Weights of a small sound classifier: 9400 steps, 39062 training examples.
Rows from block 5 of a small sound classifier, named by matrix and row number. Rows with one number belong to one neuron. Each number is 500 + 50 x the weight over its row's rms, rounded and kept within 0 to 999. All counts start at 0. Numbers have three digits each. After the name is the row's rms in percent of the matrix's.
After each neuron's rows are labels from the 100 clips, of 14976, where the neuron reaches its highest value: "lies over" is the class under the peak; "strongest on" is what is common among them. Only what is clearly more common there than usual is listed. The data: synthesized solo parts of chorales (CocoChorales). In brackets: how many of the 100, against the usual share in percent.
# fc1: second MLP up (model.blocks.5.mlp.fc1.weight, 1920x320), inputs 189-215
# fc2: second MLP down (model.blocks.5.mlp.fc2.weight, 320x1920, transposed), outputs 189-215

fc1.161 088:470404551407530516494508531554540513500553483464479518601513449428489486458413409
fc2.161 096:522577436532504440479496472483497500424487544440509465540493606579433485596551566
lies over: D#4 (26 vs 4.2)
strongest on: trombone (81 vs 7.5); note D#4 (32 vs 11.5)

fc1.700 100:490531479629498393466519585474495533474528529535552534567523550468430556478517455
fc2.700 101:521394418459493567374526380490500470521592567490502435463427583433600559569432515
lies over: silence (53 vs 12.5)
strongest on: bassoon (91 vs 8.5); note C4 (35 vs 10.8); note B3 (34 vs 9.7); note A#3 (33 vs 10.5)

fc1.127 086:595459506518462495550536570553457560479426474466474489533505514495471569466419462
fc2.127 091:499481527534558449460485426475549550620499451631545452535424559451490433528477413
lies over: D#4 (26 vs 4.2)
strongest on: trombone (85 vs 7.5); note D#4 (36 vs 11.5)

fc1.516 089:537574473447391463580475483601540542459419489519523510517389550508413475550483605
fc2.516 094:498504450545524531441504467494496534498558474495479515456494539441529481600504569
lies over: D#4 (30 vs 4.2)
strongest on: trombone (100 vs 7.5); note D#4 (39 vs 11.5); note D4 (37 vs 12.5); note F4 (27 vs 9.2)

fc1.678 089:499488526522465467501550643487488477486442471506510531525449438513558545414485416
fc2.678 093:520456438559566486434444490518514588487476470512602419497515597499543549557441521
lies over: G4 (27 vs 2.6)
strongest on: trombone (96 vs 7.5); note G4 (36 vs 7.3); note D#4 (34 vs 11.5)

fc1.502 119:559558475604576501510403564552535556483479515495483517513475490433490593534513472
fc2.502 104:477523568455542561541608470573475491635590597513551521424439449498444498442470456
lies over: silence (74 vs 12.5)
strongest on: viola (71 vs 8.6); note D#4 (36 vs 11.5); note D4 (32 vs 12.5); note E4 (27 vs 9)

fc1.607 085:516524527508461605548420570414415497564458582500545500495474517540505604501475583
fc2.607 091:509480441545518393439471387501603551542491519522491499536496515495526530580515505
lies over: D#4 (33 vs 4.2)
strongest on: trombone (97 vs 7.5); note D#4 (39 vs 11.5); note D4 (34 vs 12.5)

fc1.255 123:500479468553472451491507533632625476532461554497525535523433438441511410482498430
fc2.255 106:560395399489561555487544424556490508520508574562498382473436579460551561590511553
lies over: D#4 (32 vs 4.2)
strongest on: trombone (98 vs 7.5); note D#4 (42 vs 11.5); note F4 (25 vs 9.2)

fc1.634 076:515495640522495471579672495495459534449555492511418499494466522400462487427559483
fc2.634 084:499509357447545545495457501536559479558501502527532475555427578452526378512444527
lies over: silence (46 vs 12.5)
strongest on: bassoon (33 vs 8.5)

fc1.679 114:531533525490397511574492512562416490584522486549576460529468489510478454421471491
fc2.679 098:470513461458548497361510556531467494561537468405498455484511537628587526551506537
lies over: G#4 (26 vs 3.4)
strongest on: viola (58 vs 8.6); note G#4 (34 vs 9.1); violin (34 vs 13.8)

fc1.18 070:548595465557513561481515491510427477548501624521532533539484529507441564533542457
fc2.18 073:461547562428551457472584497512501600556517422432512508504573546482492519486516484
lies over: D#4 (26 vs 4.2)
strongest on: trombone (85 vs 7.5); note D#4 (36 vs 11.5)

fc1.451 096:478539569596480534469474467586476551565529471535478536567413432511447570515449526
fc2.451 087:459502489481572559550496445480518557558580512545531413405563535459397433518541544
lies over: silence (47 vs 12.5)
strongest on: horn (28 vs 6.7)

fc1.631 108:511519513557447602536608506461493530578515590488556484464406511590475464470486520
fc2.631 107:447499470482490463479533501473392447458468401473450498559564486476494441513571427
lies over: silence (48 vs 12.5)
strongest on: viola (51 vs 8.6); trombone (47 vs 7.5); note D4 (34 vs 12.5); note D#4 (32 vs 11.5)

fc1.421 089:495511530604483484534468579513562505563472511511534533482400460522426591475447508
fc2.421 087:490547530484594554507577374551505505506603452610515465408502561445446478537505500
lies over: silence (60 vs 12.5)
strongest on: viola (98 vs 8.6); note F4 (43 vs 9.2); note E4 (32 vs 9); note D#4 (29 vs 11.5)

fc1.167 109:553527546561516477482418621386578488427477460539472466471455540409441496480463526
fc2.167 085:483544534512490494499538459535515569576521519537561404462487505490583529563481393
lies over: D#4 (35 vs 4.2)
strongest on: trombone (99 vs 7.5); note D#4 (44 vs 11.5); note D4 (32 vs 12.5)

fc1.120 112:486530487566502496468474632478419485485452517459524524552552504460517566599495516
fc2.120 120:564477478362449522472435413508532455466484492493520476491588543517559474386522520
lies over: G4 (28 vs 2.6)
strongest on: trombone (99 vs 7.5); note G4 (37 vs 7.3); note D4 (29 vs 12.5); note D#4 (28 vs 11.5)

fc1.333 110:515493577515475530486497581546489528626530510566442551447456501564487526464506517
fc2.333 114:515505456513481471451612486470548530476457525578481473636518509475548462560467493
lies over: silence (53 vs 12.5)
strongest on: viola (54 vs 8.6); trombone (44 vs 7.5); note D#4 (37 vs 11.5); note F4 (29 vs 9.2)

fc1.144 126:551492549479427519570538524576416530519536472557568473503482463493462461451485480
fc2.144 104:430531432456490430411489480471444441534481473457545397531536557609531481487516465
lies over: G#4 (28 vs 3.4)
strongest on: viola (71 vs 8.6); note G#4 (35 vs 9.1); note A4 (27 vs 8.6); note G4 (26 vs 7.3)

fc1.541 077:519486520588489520517497492483500520506620549462537446486526461530455525466504629
fc2.541 096:525535434394416523466509445503427463458486490487463459533545570585537478484468449
lies over: silence (98 vs 12.5)
strongest on: viola (100 vs 8.6); note D#4 (47 vs 11.5); note F4 (35 vs 9.2); note E4 (34 vs 9)

fc1.523 099:518513495420525532574496505538473523570543510535496515455354521622521447489439604
fc2.523 095:555537496511367506450480531516465435464480518475501430536614479549508515539520400
lies over: silence (85 vs 12.5)
strongest on: viola (91 vs 8.6); note D#4 (40 vs 11.5); note E4 (32 vs 9); note D4 (30 vs 12.5)

fc1.69 079:487557538475476500485522604509398546446507423511475518542512495390441527529492559
fc2.69 091:493540497535517514507486403493569509494473553477458520436476488537574514464416373
lies over: G#4 (29 vs 3.4)
strongest on: viola (95 vs 8.6); note G#4 (39 vs 9.1); note G4 (35 vs 7.3); note F#4 (29 vs 8.6)

fc1.396 091:477497476664551525551540522454558580482466596575466478494434563490476571545513506
fc2.396 119:475537396356450485503435502526441432500481519459568547523520443533506471420510483
lies over: silence (41 vs 12.5)
strongest on: note F4 (27 vs 9.2)

fc1.325 066:508528596493453445498540500499450504469590548482473580500530535445496530450506425
fc2.325 071:541446376490508523500591447454600556499485519532468516510453492459507454559530550
lies over: silence (30 vs 12.5)
strongest on: bassoon (100 vs 8.5); note A#3 (47 vs 10.5); note C4 (40 vs 10.8); note G#3 (35 vs 8.1)

fc1.767 106:475557435521544527444438573512513583431472535538444528499449529416552554541555472
fc2.767 116:526546512412497491503428456506543494531539514397508512432560434524587495400432460
lies over: G#4 (29 vs 3.4)
strongest on: viola (89 vs 8.6); note G#4 (43 vs 9.1)

fc1.286 093:548519485474453565517483558560445443513485567481530499520505553489504564514455577
fc2.286 100:470567463513498480484522414418588629489553552540505513443402514448479450445491528
lies over: G4 (29 vs 2.6)
strongest on: trombone (94 vs 7.5); note G4 (42 vs 7.3); note G#4 (34 vs 9.1); note F4 (32 vs 9.2)

fc1.620 089:488540546575512562442504457577498489611488437537445551550417512493432500519422567
fc2.620 098:439494501505572516520538430451476542514566550560551480432521568509431506515435467
lies over: silence (99 vs 12.5)
strongest on: viola (100 vs 8.6); note D#4 (46 vs 11.5); note F4 (42 vs 9.2); note F#4 (26 vs 8.6)

fc1.549 110:407451458559547479589313538546472565507492475489482543565428566461494536604539548
fc2.549 107:448586538507482506450495448471558472502533392437462473436554502502504446516427463
lies over: D#4 (29 vs 4.2)
strongest on: trombone (92 vs 7.5); note D#4 (41 vs 11.5); note F4 (35 vs 9.2); note E4 (27 vs 9)

fc1.611 092:589523478531554484547398556574477516450400488550470576514478560474391508543472564
fc2.611 084:534596638459571535469566469554574429541503532561551478506461521540435514468486462
lies over: silence (53 vs 12.5)
strongest on: viola (79 vs 8.6); note F4 (42 vs 9.2); note D#4 (39 vs 11.5); note D4 (33 vs 12.5)

fc1.354 097:500538544465432487542398564591506487488456415541492453588403604485486502543495481
fc2.354 097:382468401486525525387457503519491561461536500542482507425408485495464507529547529
lies over: D#4 (28 vs 4.2)
strongest on: trombone (92 vs 7.5); note D#4 (37 vs 11.5); note D4 (36 vs 12.5); note E4 (25 vs 9)

fc1.553 077:575575506505476492573449535577496501515390494508464590548564513469527494438490576
fc2.553 062:496519507428509519488553574581441452558548426444536415426450605529517509563529459
lies over: G#4 (32 vs 3.4)
strongest on: viola (75 vs 8.6); note G#4 (44 vs 9.1); note A4 (25 vs 8.6)