{
  "time_shift_ms": 50,
  "input": "log_mel",
  "arch": "conformer",
  "head_dim": 64,
  "width": 320,
  "beta1": 0.95,
  "precondition_frequency": 20
}
Rows from block 2 of a small sound classifier, named by matrix and row number. Rows with one number belong to one neuron. Each number is 128 + 24 x the weight over its row's rms, rounded and kept within 0 to 255. All counts start at 0. Numbers have three digits each.
After each neuron's rows are labels from the 100 clips, of 14976, where the neuron reaches its highest value: "peak on" is the class under the peak. Only what is clearly more common there than usual is listed. The data: synthesized solo parts of chorales (CocoChorales). In brackets: how many of the 100.
# fc1: second MLP up (model.blocks.2.mlp.fc1.weight, 1920x320), inputs 80-159
# fc2: second MLP down (model.blocks.2.mlp.fc2.weight, 320x1920, transposed), outputs 80-159

fc1.122:155164126091131130108087148157124134111135153087122099121194146135136123156116119131116147096124132114119104072103145112154120115120165101086139094153130163141167114136140135121151144130176090114116137124133117158122102116098091092087126110
fc2.122:132107130122128122137139140145133143118111115124118116078104143139144112122125142124127138120114137161083166118126183119085151134135102160116098099133125163160153143090147146083150128142125167145114087113109120119104132129170132167124110167
peak on: F#4 (31)

fc1.216:096124111094102127115098108086151108146159145113114097131140174106127099103164114136129122093153121106158128093088164094147107137106146139122160169089121156114143167143178145135095127112126118162124185137170156150138121109126125127117099139
fc2.216:126147114079145198161129115109126140101160133121148131175109153122133142092098097158146144142102082152109155140105112093098114138130080118081145183092147138137091146140115106151105150173091136130090143126124131150149141125137113141115141110
peak on: F#4 (27)

fc1.477:152117141074119160142066120131145117079109113156136143118109150119121153087144110114136106112125109110088131083110093156089140115101207136145155105109087131085119102120134149092115135098107140125162166155191097168137126127089157107120086143
fc2.477:149145143151125115132114122129132130125123119146109125082103091076161120162099117173134111159077143122141152106121152122203140127130111143159154095137136123149082169113123142128129146116138120122160086099133118133153170118130149103112107123
peak on: D#4 (26)

fc1.220:103139110113132162148136105088176089143120087082117113136161168158133114144138112132126124057123144129163120108124187112103105104138155084094118104122103162131140114164144114103138147109137109104109142166174082136155127132139125110119129096
fc2.220:150138174086116121146138109130129151135136125136123138127101099113141164101132135151127168154125119139128136164106103102155110138130086151099135081127172142136104180095078099155102179146108108158114126113124159126098115132150105118138140141
peak on: D#4 (44)

fc1.450:126137112135123135089124089126095131135124120134118119116152092115141135148135132102147121167121101107149166133083109119088158089145146126140180115163130076094128113083126112146106120097164152129137152128162143160168144151171108120100122115
fc2.450:082133139150127091130079133142109139128095098109140156133132124128130129117126141144130126093101150146159089166125093127132122097153103147139085120135131181209145113151092191128159156131119181124123103095099148126103094106155088122136139102
peak on: C#5 (35)

fc1.102:104134110124090166145078156139126141106125129135108113131119112130151088113111125120148108104102122119118140085119121113147126155082153114152183175118115117138159114142089143076112170156133169080149138150158133132163139138163104175118125144
fc2.102:148147158125138122119130134114119104148104104134173130131112132096128134160129147166098147118148124141150117124137103118109154114139052142113073112075124157176112154090169099178153135131116133115139159065133077129121111111112110108092159111
peak on: silence (36)

fc1.87:147159105084106123125114147174115120122142153099101093128201133138136113159153124086103145084119125093139119116116173114138101114120155107080126110135112158149143112124123121121135134104156083106123149112153124165129122119090123096097150125
fc2.87:127133158115136124122139157112145146101127117141121108102131172142113105125118111138114137135131127173105156104143166133078148156144093136145104091113147179130181143092120139090147146133113149097127094121105117110128106173177131153125141151
peak on: F#4 (28)

fc1.649:173132109150116124203116131156145130116082099062127105164162113137123126124115146118153153113112119123091130126116121111138132124102173081148146093138113132092127082167101131089136149171111082120151117181122093168126095124110145140101136131
fc2.649:087141115106104117116133119117124137155168131123143137108125139148138112139130137170123127068127100132128148108142163119111143136148111128127088127126184111114108194132125115156128104090163146148094132129126160136158165139145108130085114137
peak on: F#5 (26)

fc1.308:117112085151100142140091100131142134100142113123124139149160142120138137099139152085123099110113111092151117101128160127123135121146171127131144157143119086073100086148155140092114126097126103136142112148128128134098122071081126082078148124
fc2.308:144123119116105160148141188150105102130109078114111101114099109094113120132135119125125128142125149152137131125115142154119129147143095171114096083141128146136132158122098165120174138150149165140119107141125078149127146117146162161154130126
peak on: silence (78)

fc1.95:095110118107120127113108136133135128145161110154149106154140121129140168090117157142132091093124088087136098103141134106178124116110125130118111134124101115143108136174147146141117104134155136132150120130144127131128132110154136135122116089
fc2.95:170141102150147165153158162121098153105145158105132117125115128113136102155111110104132146133148125153164165137100123123098109123099114132092090100149133105113132143103078102104128150143145144153114154106092099119113137126120129124159157134
peak on: G#4 (25)

fc1.315:143164138116119133141112103126162119129141159096128129133155110148157121126118119170139104138114122129148116146117147124155146079139129114118130110122135122108132143140183169133105100144114131129105154120152139168109133164125093091123133138
fc2.315:125126141148155114151106153097110190111146107097135129131123110123135121147135139153136173102130091122126127180127090131141126165106137174127136130132154116146109151114073125105116117159137117122124145149117121117148159113126126146146110127
peak on: C#4 (38)

fc1.274:111126125119145131110143157141162076151123128090133137163118132094170173092114133119138139118137165106142134138147114112083072180155159121134100105124157069137141153178165172105137107129133158167126150130129106146116127156133119124117128099
fc2.274:127140147144115085134164141130161105122110119095110119125112092134077126167086136170119141143142161135168158076108105118155153116143087124159133121165133154153167129099117133100160175124122166148113088101119142141091140104114133112084144126
peak on: G#4 (25)

fc1.377:113140123098126119108127116160115126132120150068097105101162154130131132147153100115128167101128147124112109106108133117133119097111175106100147122148109157162174121134141148109150159076137134122120119096142085169112133139099105117101140142
fc2.377:141109146114145124152129165111121132114135067117146105127131171132145106116131130112132123127128130146103168118133179123126131124144117152112106067117163153161161117078163113119137123154107147089142122115092129108103098132152126168108122150
peak on: F#4 (41)

fc1.453:117117104131077152142140138158089112104141118101115111113170157106136129127119107076145139123117056156079131106088135116095129153122170128122165147125143115090130079104095117112136097131176094119121081168139100124132144167097098161124139159
fc2.453:086128118112161124118093146102106139141112125110123142136152156155142124116153093155106131089105123131145128154175122160132124101092085117132110129150142157119122161152122070179141130111095152124103089084145152121129111098118140160141091093
peak on: C#5 (32)

fc1.370:085079116129124121130086118132142146104140160126134164117136138199160123151118129130093111123159151160106142100117112108168140136125117114105125132112152162149172108094133095112135132108167117132122182105120084126154152135121094093073084120
fc2.370:123119170116166141119128144137135101137136162157096135115135171122090173088160128127094120146120174166111124146121154099094105122136092136114157118156096124139138148135168099098190131148118111172133093128114130113115152102122154170164146130
peak on: G#4 (39)

fc1.243:114134076105136142166098109090132111139153139140162144134144110102144112110122152091145095083099112083167122142089119143080148128136139128120129150144132087086110141144150134106133100097112111092131143120133143169133096116132111113107092130
fc2.243:124143112140137123123142140114118113118135106119108110116121126123120094155109093164130116133093154140124136123117155121125137120143096138130104070123122127118148092121090130103147185107171159158127087129095080106115170102109152133155119183
peak on: E4 (26)

fc1.493:148150135143124141097118129133089119128117115148117110142138113094142109152139122121158132162124109112116142126107116109074123096141121123175171099142129107110112111122122141118116132113134173093135138147165121165156102154183113144122114159
fc2.493:068091110134143102122088137129133132157107093098111146108124082136126134106127151138097137100086164139144093140137114101130135139127119139128083164155117180172164103112097140109168145147126159106136085097114186095136113077133108112121164113
peak on: C#5 (25)

fc1.650:129114073136104128114137117151113159122143177124108156151160156142177127127168124121112077093121101103120152108134172136143117118097162078121140118152131127105122173120118153115107112089140090120103135088132138120143134111091159099137128109
fc2.650:131124194131123169164105145102114145089128085145119125104124103130155127111122147083138140114121108152163159137137168140142154161102076193129117121129083132144125118121143113157152110140138125111161112128107147128131125121164135137121100141
peak on: D#4 (31)

fc1.112:138132154102119168107103136106118123142139138127166149136155101128173178131122143172129116122131094124134105143144115122100116127163187147155140142127112117135126111156160153068152147115144123140130133121131151160104118154098143086106095153
fc2.112:130128168122144131163113100108102119082161068173139136129137126155125101141111113163107125139114129166127128115125146113153148118112085144107111116147146150173140146101145134154150133157115146160142124104106127083135140112139131137126115155
peak on: G#3 (28); D4 (25)

fc1.46:123145112079090139115097113095126127151166122103139098121123135142120114104147125113132109056117128128170114117095117108133119128106158103125135170110122161148153183115109198139101154090127107141108154155153108122143089139125105126120111123
fc2.46:095121102089142159150137092088158150116153128087128176171112131112128164091119090139119154120129109096123119164100147065091141137141119096087145161131137157154111148100144158139132120150126127109101130137120122139095160139134138111111131105
peak on: F#4 (27)

fc1.657:129116117112098133116100094106117127153143175115106137135140146131113110073135129158137118052137086089122126063107138126127107118085136103132143136112082144094150171134168160111099144131116101167115181156150110148122110146099106163110110127
fc2.657:088116131084159195162117095110145148089163102104139127164053133126118145118140101145120145137096089105119125137107147076111117130132103099117144161107189164153092150125131114154119130154096121125093123113157122127120161109180114128111142139
peak on: F#4 (26)

fc1.560:127139126112127124119131131133156095170099136097142126110148103111111161125093130147113132093116148130138078146138094117092108130134141146123166141169103124105141122142158103090159139147095084141110099176070110140082105137116109103083138108
fc2.560:134147103086126150152184116124155090139124088139133130152094126124128124143138104119137145135132165102122181122116100113173078116095102130139138123141140170123103136115127104194125098113094087120099140072133152108146175093121096153120150141
peak on: G#4 (32)

fc1.357:109113141147088161118196126134094090090143119114125142127114121121130108138105118111159128107128085122104109122083103084131123121115148097132178141154154110114139093116101109147104115136175109133121085118157128128147169153120109120132120129
fc2.357:080125125145151081113093135130068141145104137094115140118120141157125120120151075171134122076096123154141134167146110135081149110166078147127077138126131190140140131137057113152147179136125168119118062103101150139146095136135121156119124083
peak on: C#5 (28)

fc1.472:126127195110120139141094156118161053063132109108110125126179110075130128145087097119123120128100104109176122143104115127155108162131123108120140123092100149118113123105150119090141108150150106111125174126130122186129116124100097103072129144
fc2.472:127131106112108156169118126130089149125143121118137100121122151098165138101120128154106141106120134141054128140122097078159135096077144151123111095111151146097131149141067082145133147079112111142103083104115120116119137084155153186169088186
peak on: silence (39)

fc1.78:156166112127107125109117134106117116127137154114119114125176132110127114158129098139138156081104124114138096113148153142128119136117191120077117090144079112118132111129134160117142137089145082127163152113105089178108130120079142105113105111
fc2.78:093111127086137136127119146133125143085149106123129166116099131136167107106145158114115150163093116130133162102114169094123132141120061150113143107125126156141155136115151124133130153140114116113126122117094137097128123126147122167136110145
peak on: F#4 (35)

fc1.296:140168103127152137135129121102120110124124173123142108131143125088143162150116122109124129115096134149137121105111102127151147146095109128132162111111122143101077138129131130110143109137120100173119153177153085187111161134082107134097108087
fc2.296:140080138136140098144126127147142116182127089189120107114113123132142137120136155134128143072152132164123144121152107124119130105100094134142106130138162136151129114128119152154161153109148131160105118117114159104109139101134144145096140117
peak on: G4 (50)

fc1.441:152112129135111184129156112098143119133140118139143134084151076130122125151119138127152113116146093104115155113113100103118128114120122081134187132147116123105108101130146118118110090137144122139114174127107130163146162146110145100102127117
fc2.441:106110126121100090130091095085106119127096101115135149149085087131104115145141129178117142132090111121125131182141089079129130149114104168123101134144130154177146118112094164130140118152110146124149118119114130091116143110124082131141128125
peak on: C#5 (25)

fc1.239:151109110125159174153109124125131133160150161125145104132136115095141146109130114159147126145132120125114127145119124126112137138092146134112179145099100124077109128140162133119109144131135123167126145130114114148135136130081143154138085143
fc2.239:141150154112127126123129119146136153115096105126115143142090116143147119121122147146150132152132128136130130138179153081102135150115131150181130119137168124162148175101128129145164117110130118128135094137106123108106096118199129134127166147
peak on: G4 (45)

fc1.62:133081133080103160133103124139171141111141090138124110139095118112146132136148130125134132142136127095116114130106066113140091135127144154159154133144106121115151131141129140133121138117117134144162149128153151146160139154107115118150102127
fc2.62:149134106142133108097114133142134158149114124138143123096104137118124120128122113165153136150122099154161110134164188177148118132136069139130108166123095192130110130127124157108159103124153084110120087111113137102117086093129110187120121111
peak on: D#4 (33)

fc1.94:126122088112139168139146145126157108093127135120126144099140152117124140126143101131147147095144096133112109086136153115125146113115169061130118134100107166149155100130140160116128151078156135108119150121121091137121122132108137141126116117
fc2.94:125124125078104151169113139091129152088094120124141087152107099111165120092140121128128141103116157151120134122138113104156133139108128188085148089128142164135159122120144127160131125140140121107170123089124150117139099080101118132135123114
peak on: F4 (30)

fc1.392:136121122160114157151121135141128153105129112138158111142142135196127156098152182124123135146139117138115123076129146125103109142150178137098124129171119128107176091184127155106095138112137093142101151129148102131116147122096109132092137149
fc2.392:102092139114123133104139141125113125089102113136095171120110128086143112160139116135133090117111110143156133140110113123111115149127054150100146098126162120121138148053132109138115130150117133092146102103125151120103107069129134142111105113
peak on: silence (68)

fc1.11:129143165136094157107121116149101134092131135127126133125103089108134123149148156117140112169133089117119166106087136099080143101133109126185178107151146081092111119106114121133112125129157151134159130159159104155146116161143118135121097145
fc2.11:074140116155156094138112154135109140158115106134106138092124095112131124101117153135124124098108162151143120148121094127141119114127103124140091151160113169193142101127095160141161127128138153092129088103121166121123119097141095103094144094
peak on: C#5 (36)

fc1.605:139138101102094106140153106162131091136143160136175147128126148179177115151128123152144099141146135149100126126109165123135116092122131120087119135095102122104135149149114152121094152114149126177128202098159088111138086171171087155128109143
fc2.605:150151148152130158125091132115132111114161113073130146134089100125103126123175152120099177167146143136133136137145115098103114141125131125152123151158132130168133137154170098114162132143118150163146107065114171127170118116114144139156162165
peak on: G#4 (33)

fc1.238:114153140141075175167131123120120109144127140106120109125156098131125128108129127126110125106113129131104149109106132144152146126107110079131146176120129162131107134123103148126084129119138094158127107153121114164132122111103119151134106177
fc2.238:107119108085136085116133149154109159150096098128132159137104150123109130149070146131154097127153133167126138123090106095138122121137100136113077102146129114134137123132150128112189165141136177155138143108118136125104118129129136146121133099
peak on: silence (47)

fc1.190:159138101096084183124149135119122132125120151115116086154120131129114108105127103122142104076114091093147108110110103153115086132088121106142162141145111147084140154108127112079140137138110084141089170165154146134143120139124102131102117103
fc2.190:132106120089165163144144074125174118112147128132175135146108177103165138103138130142126124130104112131112140154113089114142130122143084110128156125112131165148129142142128123116088119154147109149106128107133150113106163151124117135121125116
peak on: D#4 (27); D4 (26)

fc1.143:096123104143090158184133145146126105152144114116153140117186137164134116134113108073136112106141163119160135143145142157138147107140162126096133132123141093102128114111148097103115107103162134127119117156155121143143113127090106118106106125
fc2.143:150149084116114145120113125137126130140134138106142134130176082166100086109118085139107155177123140100152112112162128146106154155131091112110109112114078092119100093122112102104139128131117118135088142150131124121113118125139097127123130168
peak on: A3 (25)

fc1.606:141150096112112130132107112131121136141145134095129122106136099196115135135117194161105084131136095130142135082120115119138146105117180144107127126147147148080113119107156156139110104107139103106111159169126085145125155118082131142083128121
fc2.606:112080128128133111124128130124118137134140076165108146164124119080129104141141115128120089137116150152092105148106168138107096157133082160102148128138148111168108150076131135110143150131119137121126086126154131128127127095106119132121112100
peak on: silence (81)

fc1.766:156105104125120127127095110110150102133132096106140138134136157090111124134150128141109127107132089116176125117127119125154157116142158107123096112094134168151134137167182208100112135090153160101125172118185094174109133152081116117106116146
fc2.766:172131149130138144153110136111155153066125121129125157114145109142172100097139115122148129151104147140096149121079109091158091133081164146116148111146132102122102135097087108159135140162127096161135119127122179125140131092116129132160108120
peak on: C#4 (27)

fc1.757:133086139124106139128101136124131121103083114127135161133126155086120120087127124112121128110096085116120116095128115133085117159137128155136102144135138088061141121127153130125112113154088114169122110160137112133136153141100128146100135119
fc2.757:136154083150145149117106152181112134120139148086122104128088134112107136121144128142097111163121168135123144089121181092164106113105122136107143150140132167092136127141136152112165162106158147156135110122139116131123134115176126154150096120
peak on: G4 (49)

fc1.736:117119138142121163164102126149106126121148146162083131162123114081109133108130110120119108113129133099113147119127081119099121138108156115159159184122098136112128154140087137099126170147086119099113127123163146175152124152139110142172095115
fc2.736:124148177125108151115124125148133115159125109117131165078124130176149125147130163108100136161105100129144140133094151120150128117138066127118148105144171126155133138137156107123140108151160109128127135108114103112115115087143104113073145142
peak on: silence (40)

fc1.521:129122138132110170141109128125141124143113154086116125155116122103079136157152114105138162129134109111135154178104139110109143096160159066137097141148138127132129131158159143140122079123130137135129117156106144175154135152126142134166123133
fc2.521:120132115120160115120088087082154116156113122182112166125155071079181139087125161149089137085105127109151088159153149056143147120138124156122118142150170155161159131139142145089146086129105110151164123146126151092127135126111112091138161080
peak on: C4 (25)

fc1.749:168122110136110124100114115116098171117164130132143145144126085138134104169106132117139115149162116135184100151122099124148134132124196109138146140097138135098133153130115118160126098119136117145115185146142118219098137114130129126131144095
fc2.749:086162150103136143139108119116171130097147114137108155119096177134163147125133141134128096139117132158126143095079143100144136112135103164108142129149145105127087117104145087155120170135121150140161114154120112095103119120154127113134120147
peak on: C#4 (27)

fc1.400:136127143084104122153145178136112127142141191178108140159129130161132108154118123140136115144128153149136117117157118112146128106134160121104138105101157130161154158134123143108122088117182104102129166124103082160107165118178109111124139120
fc2.400:097148134135140145134105075125132101108123110100159097116160101119095128130110112170085155127080079127150104121141144129151101113169052179135095170142131141127112110093090126115122140123094098175108100136129140125159157115054098130109116147
peak on: E4 (28)

fc1.639:158102121112099135132112097164161114133100125090113115165119141132139136117136148093135101073138109106160145137107120110133136116071176125146136130169118118106107123100180151110105127120140073139120166142145102114092112141074111116104115113
fc2.639:132126103085160153160180136102141101092152108116126172111095153119130121113136119200136160150105144118127119160132092097137128127096120115150176147125156152173157161112117114169123121090139102140116118140124123132109120093127100155104139121
peak on: D#4 (27)

fc1.629:163155095142132159113120111123120109098111137108146129131176104134145091122129091123137157139120119135128122096093125142158131157145150089172171111164138118145131067130122171101198144158157096114159115139074136156156129137157101118138112133
fc2.629:141095147135126108123117122131131137112128128087138092160119148159148142084119127106104130153109108157143087153154096102130148122110105192098081132131143169123132181090100100120141106082136149146112129123151110105121140104114159119105125145
peak on: A#3 (26)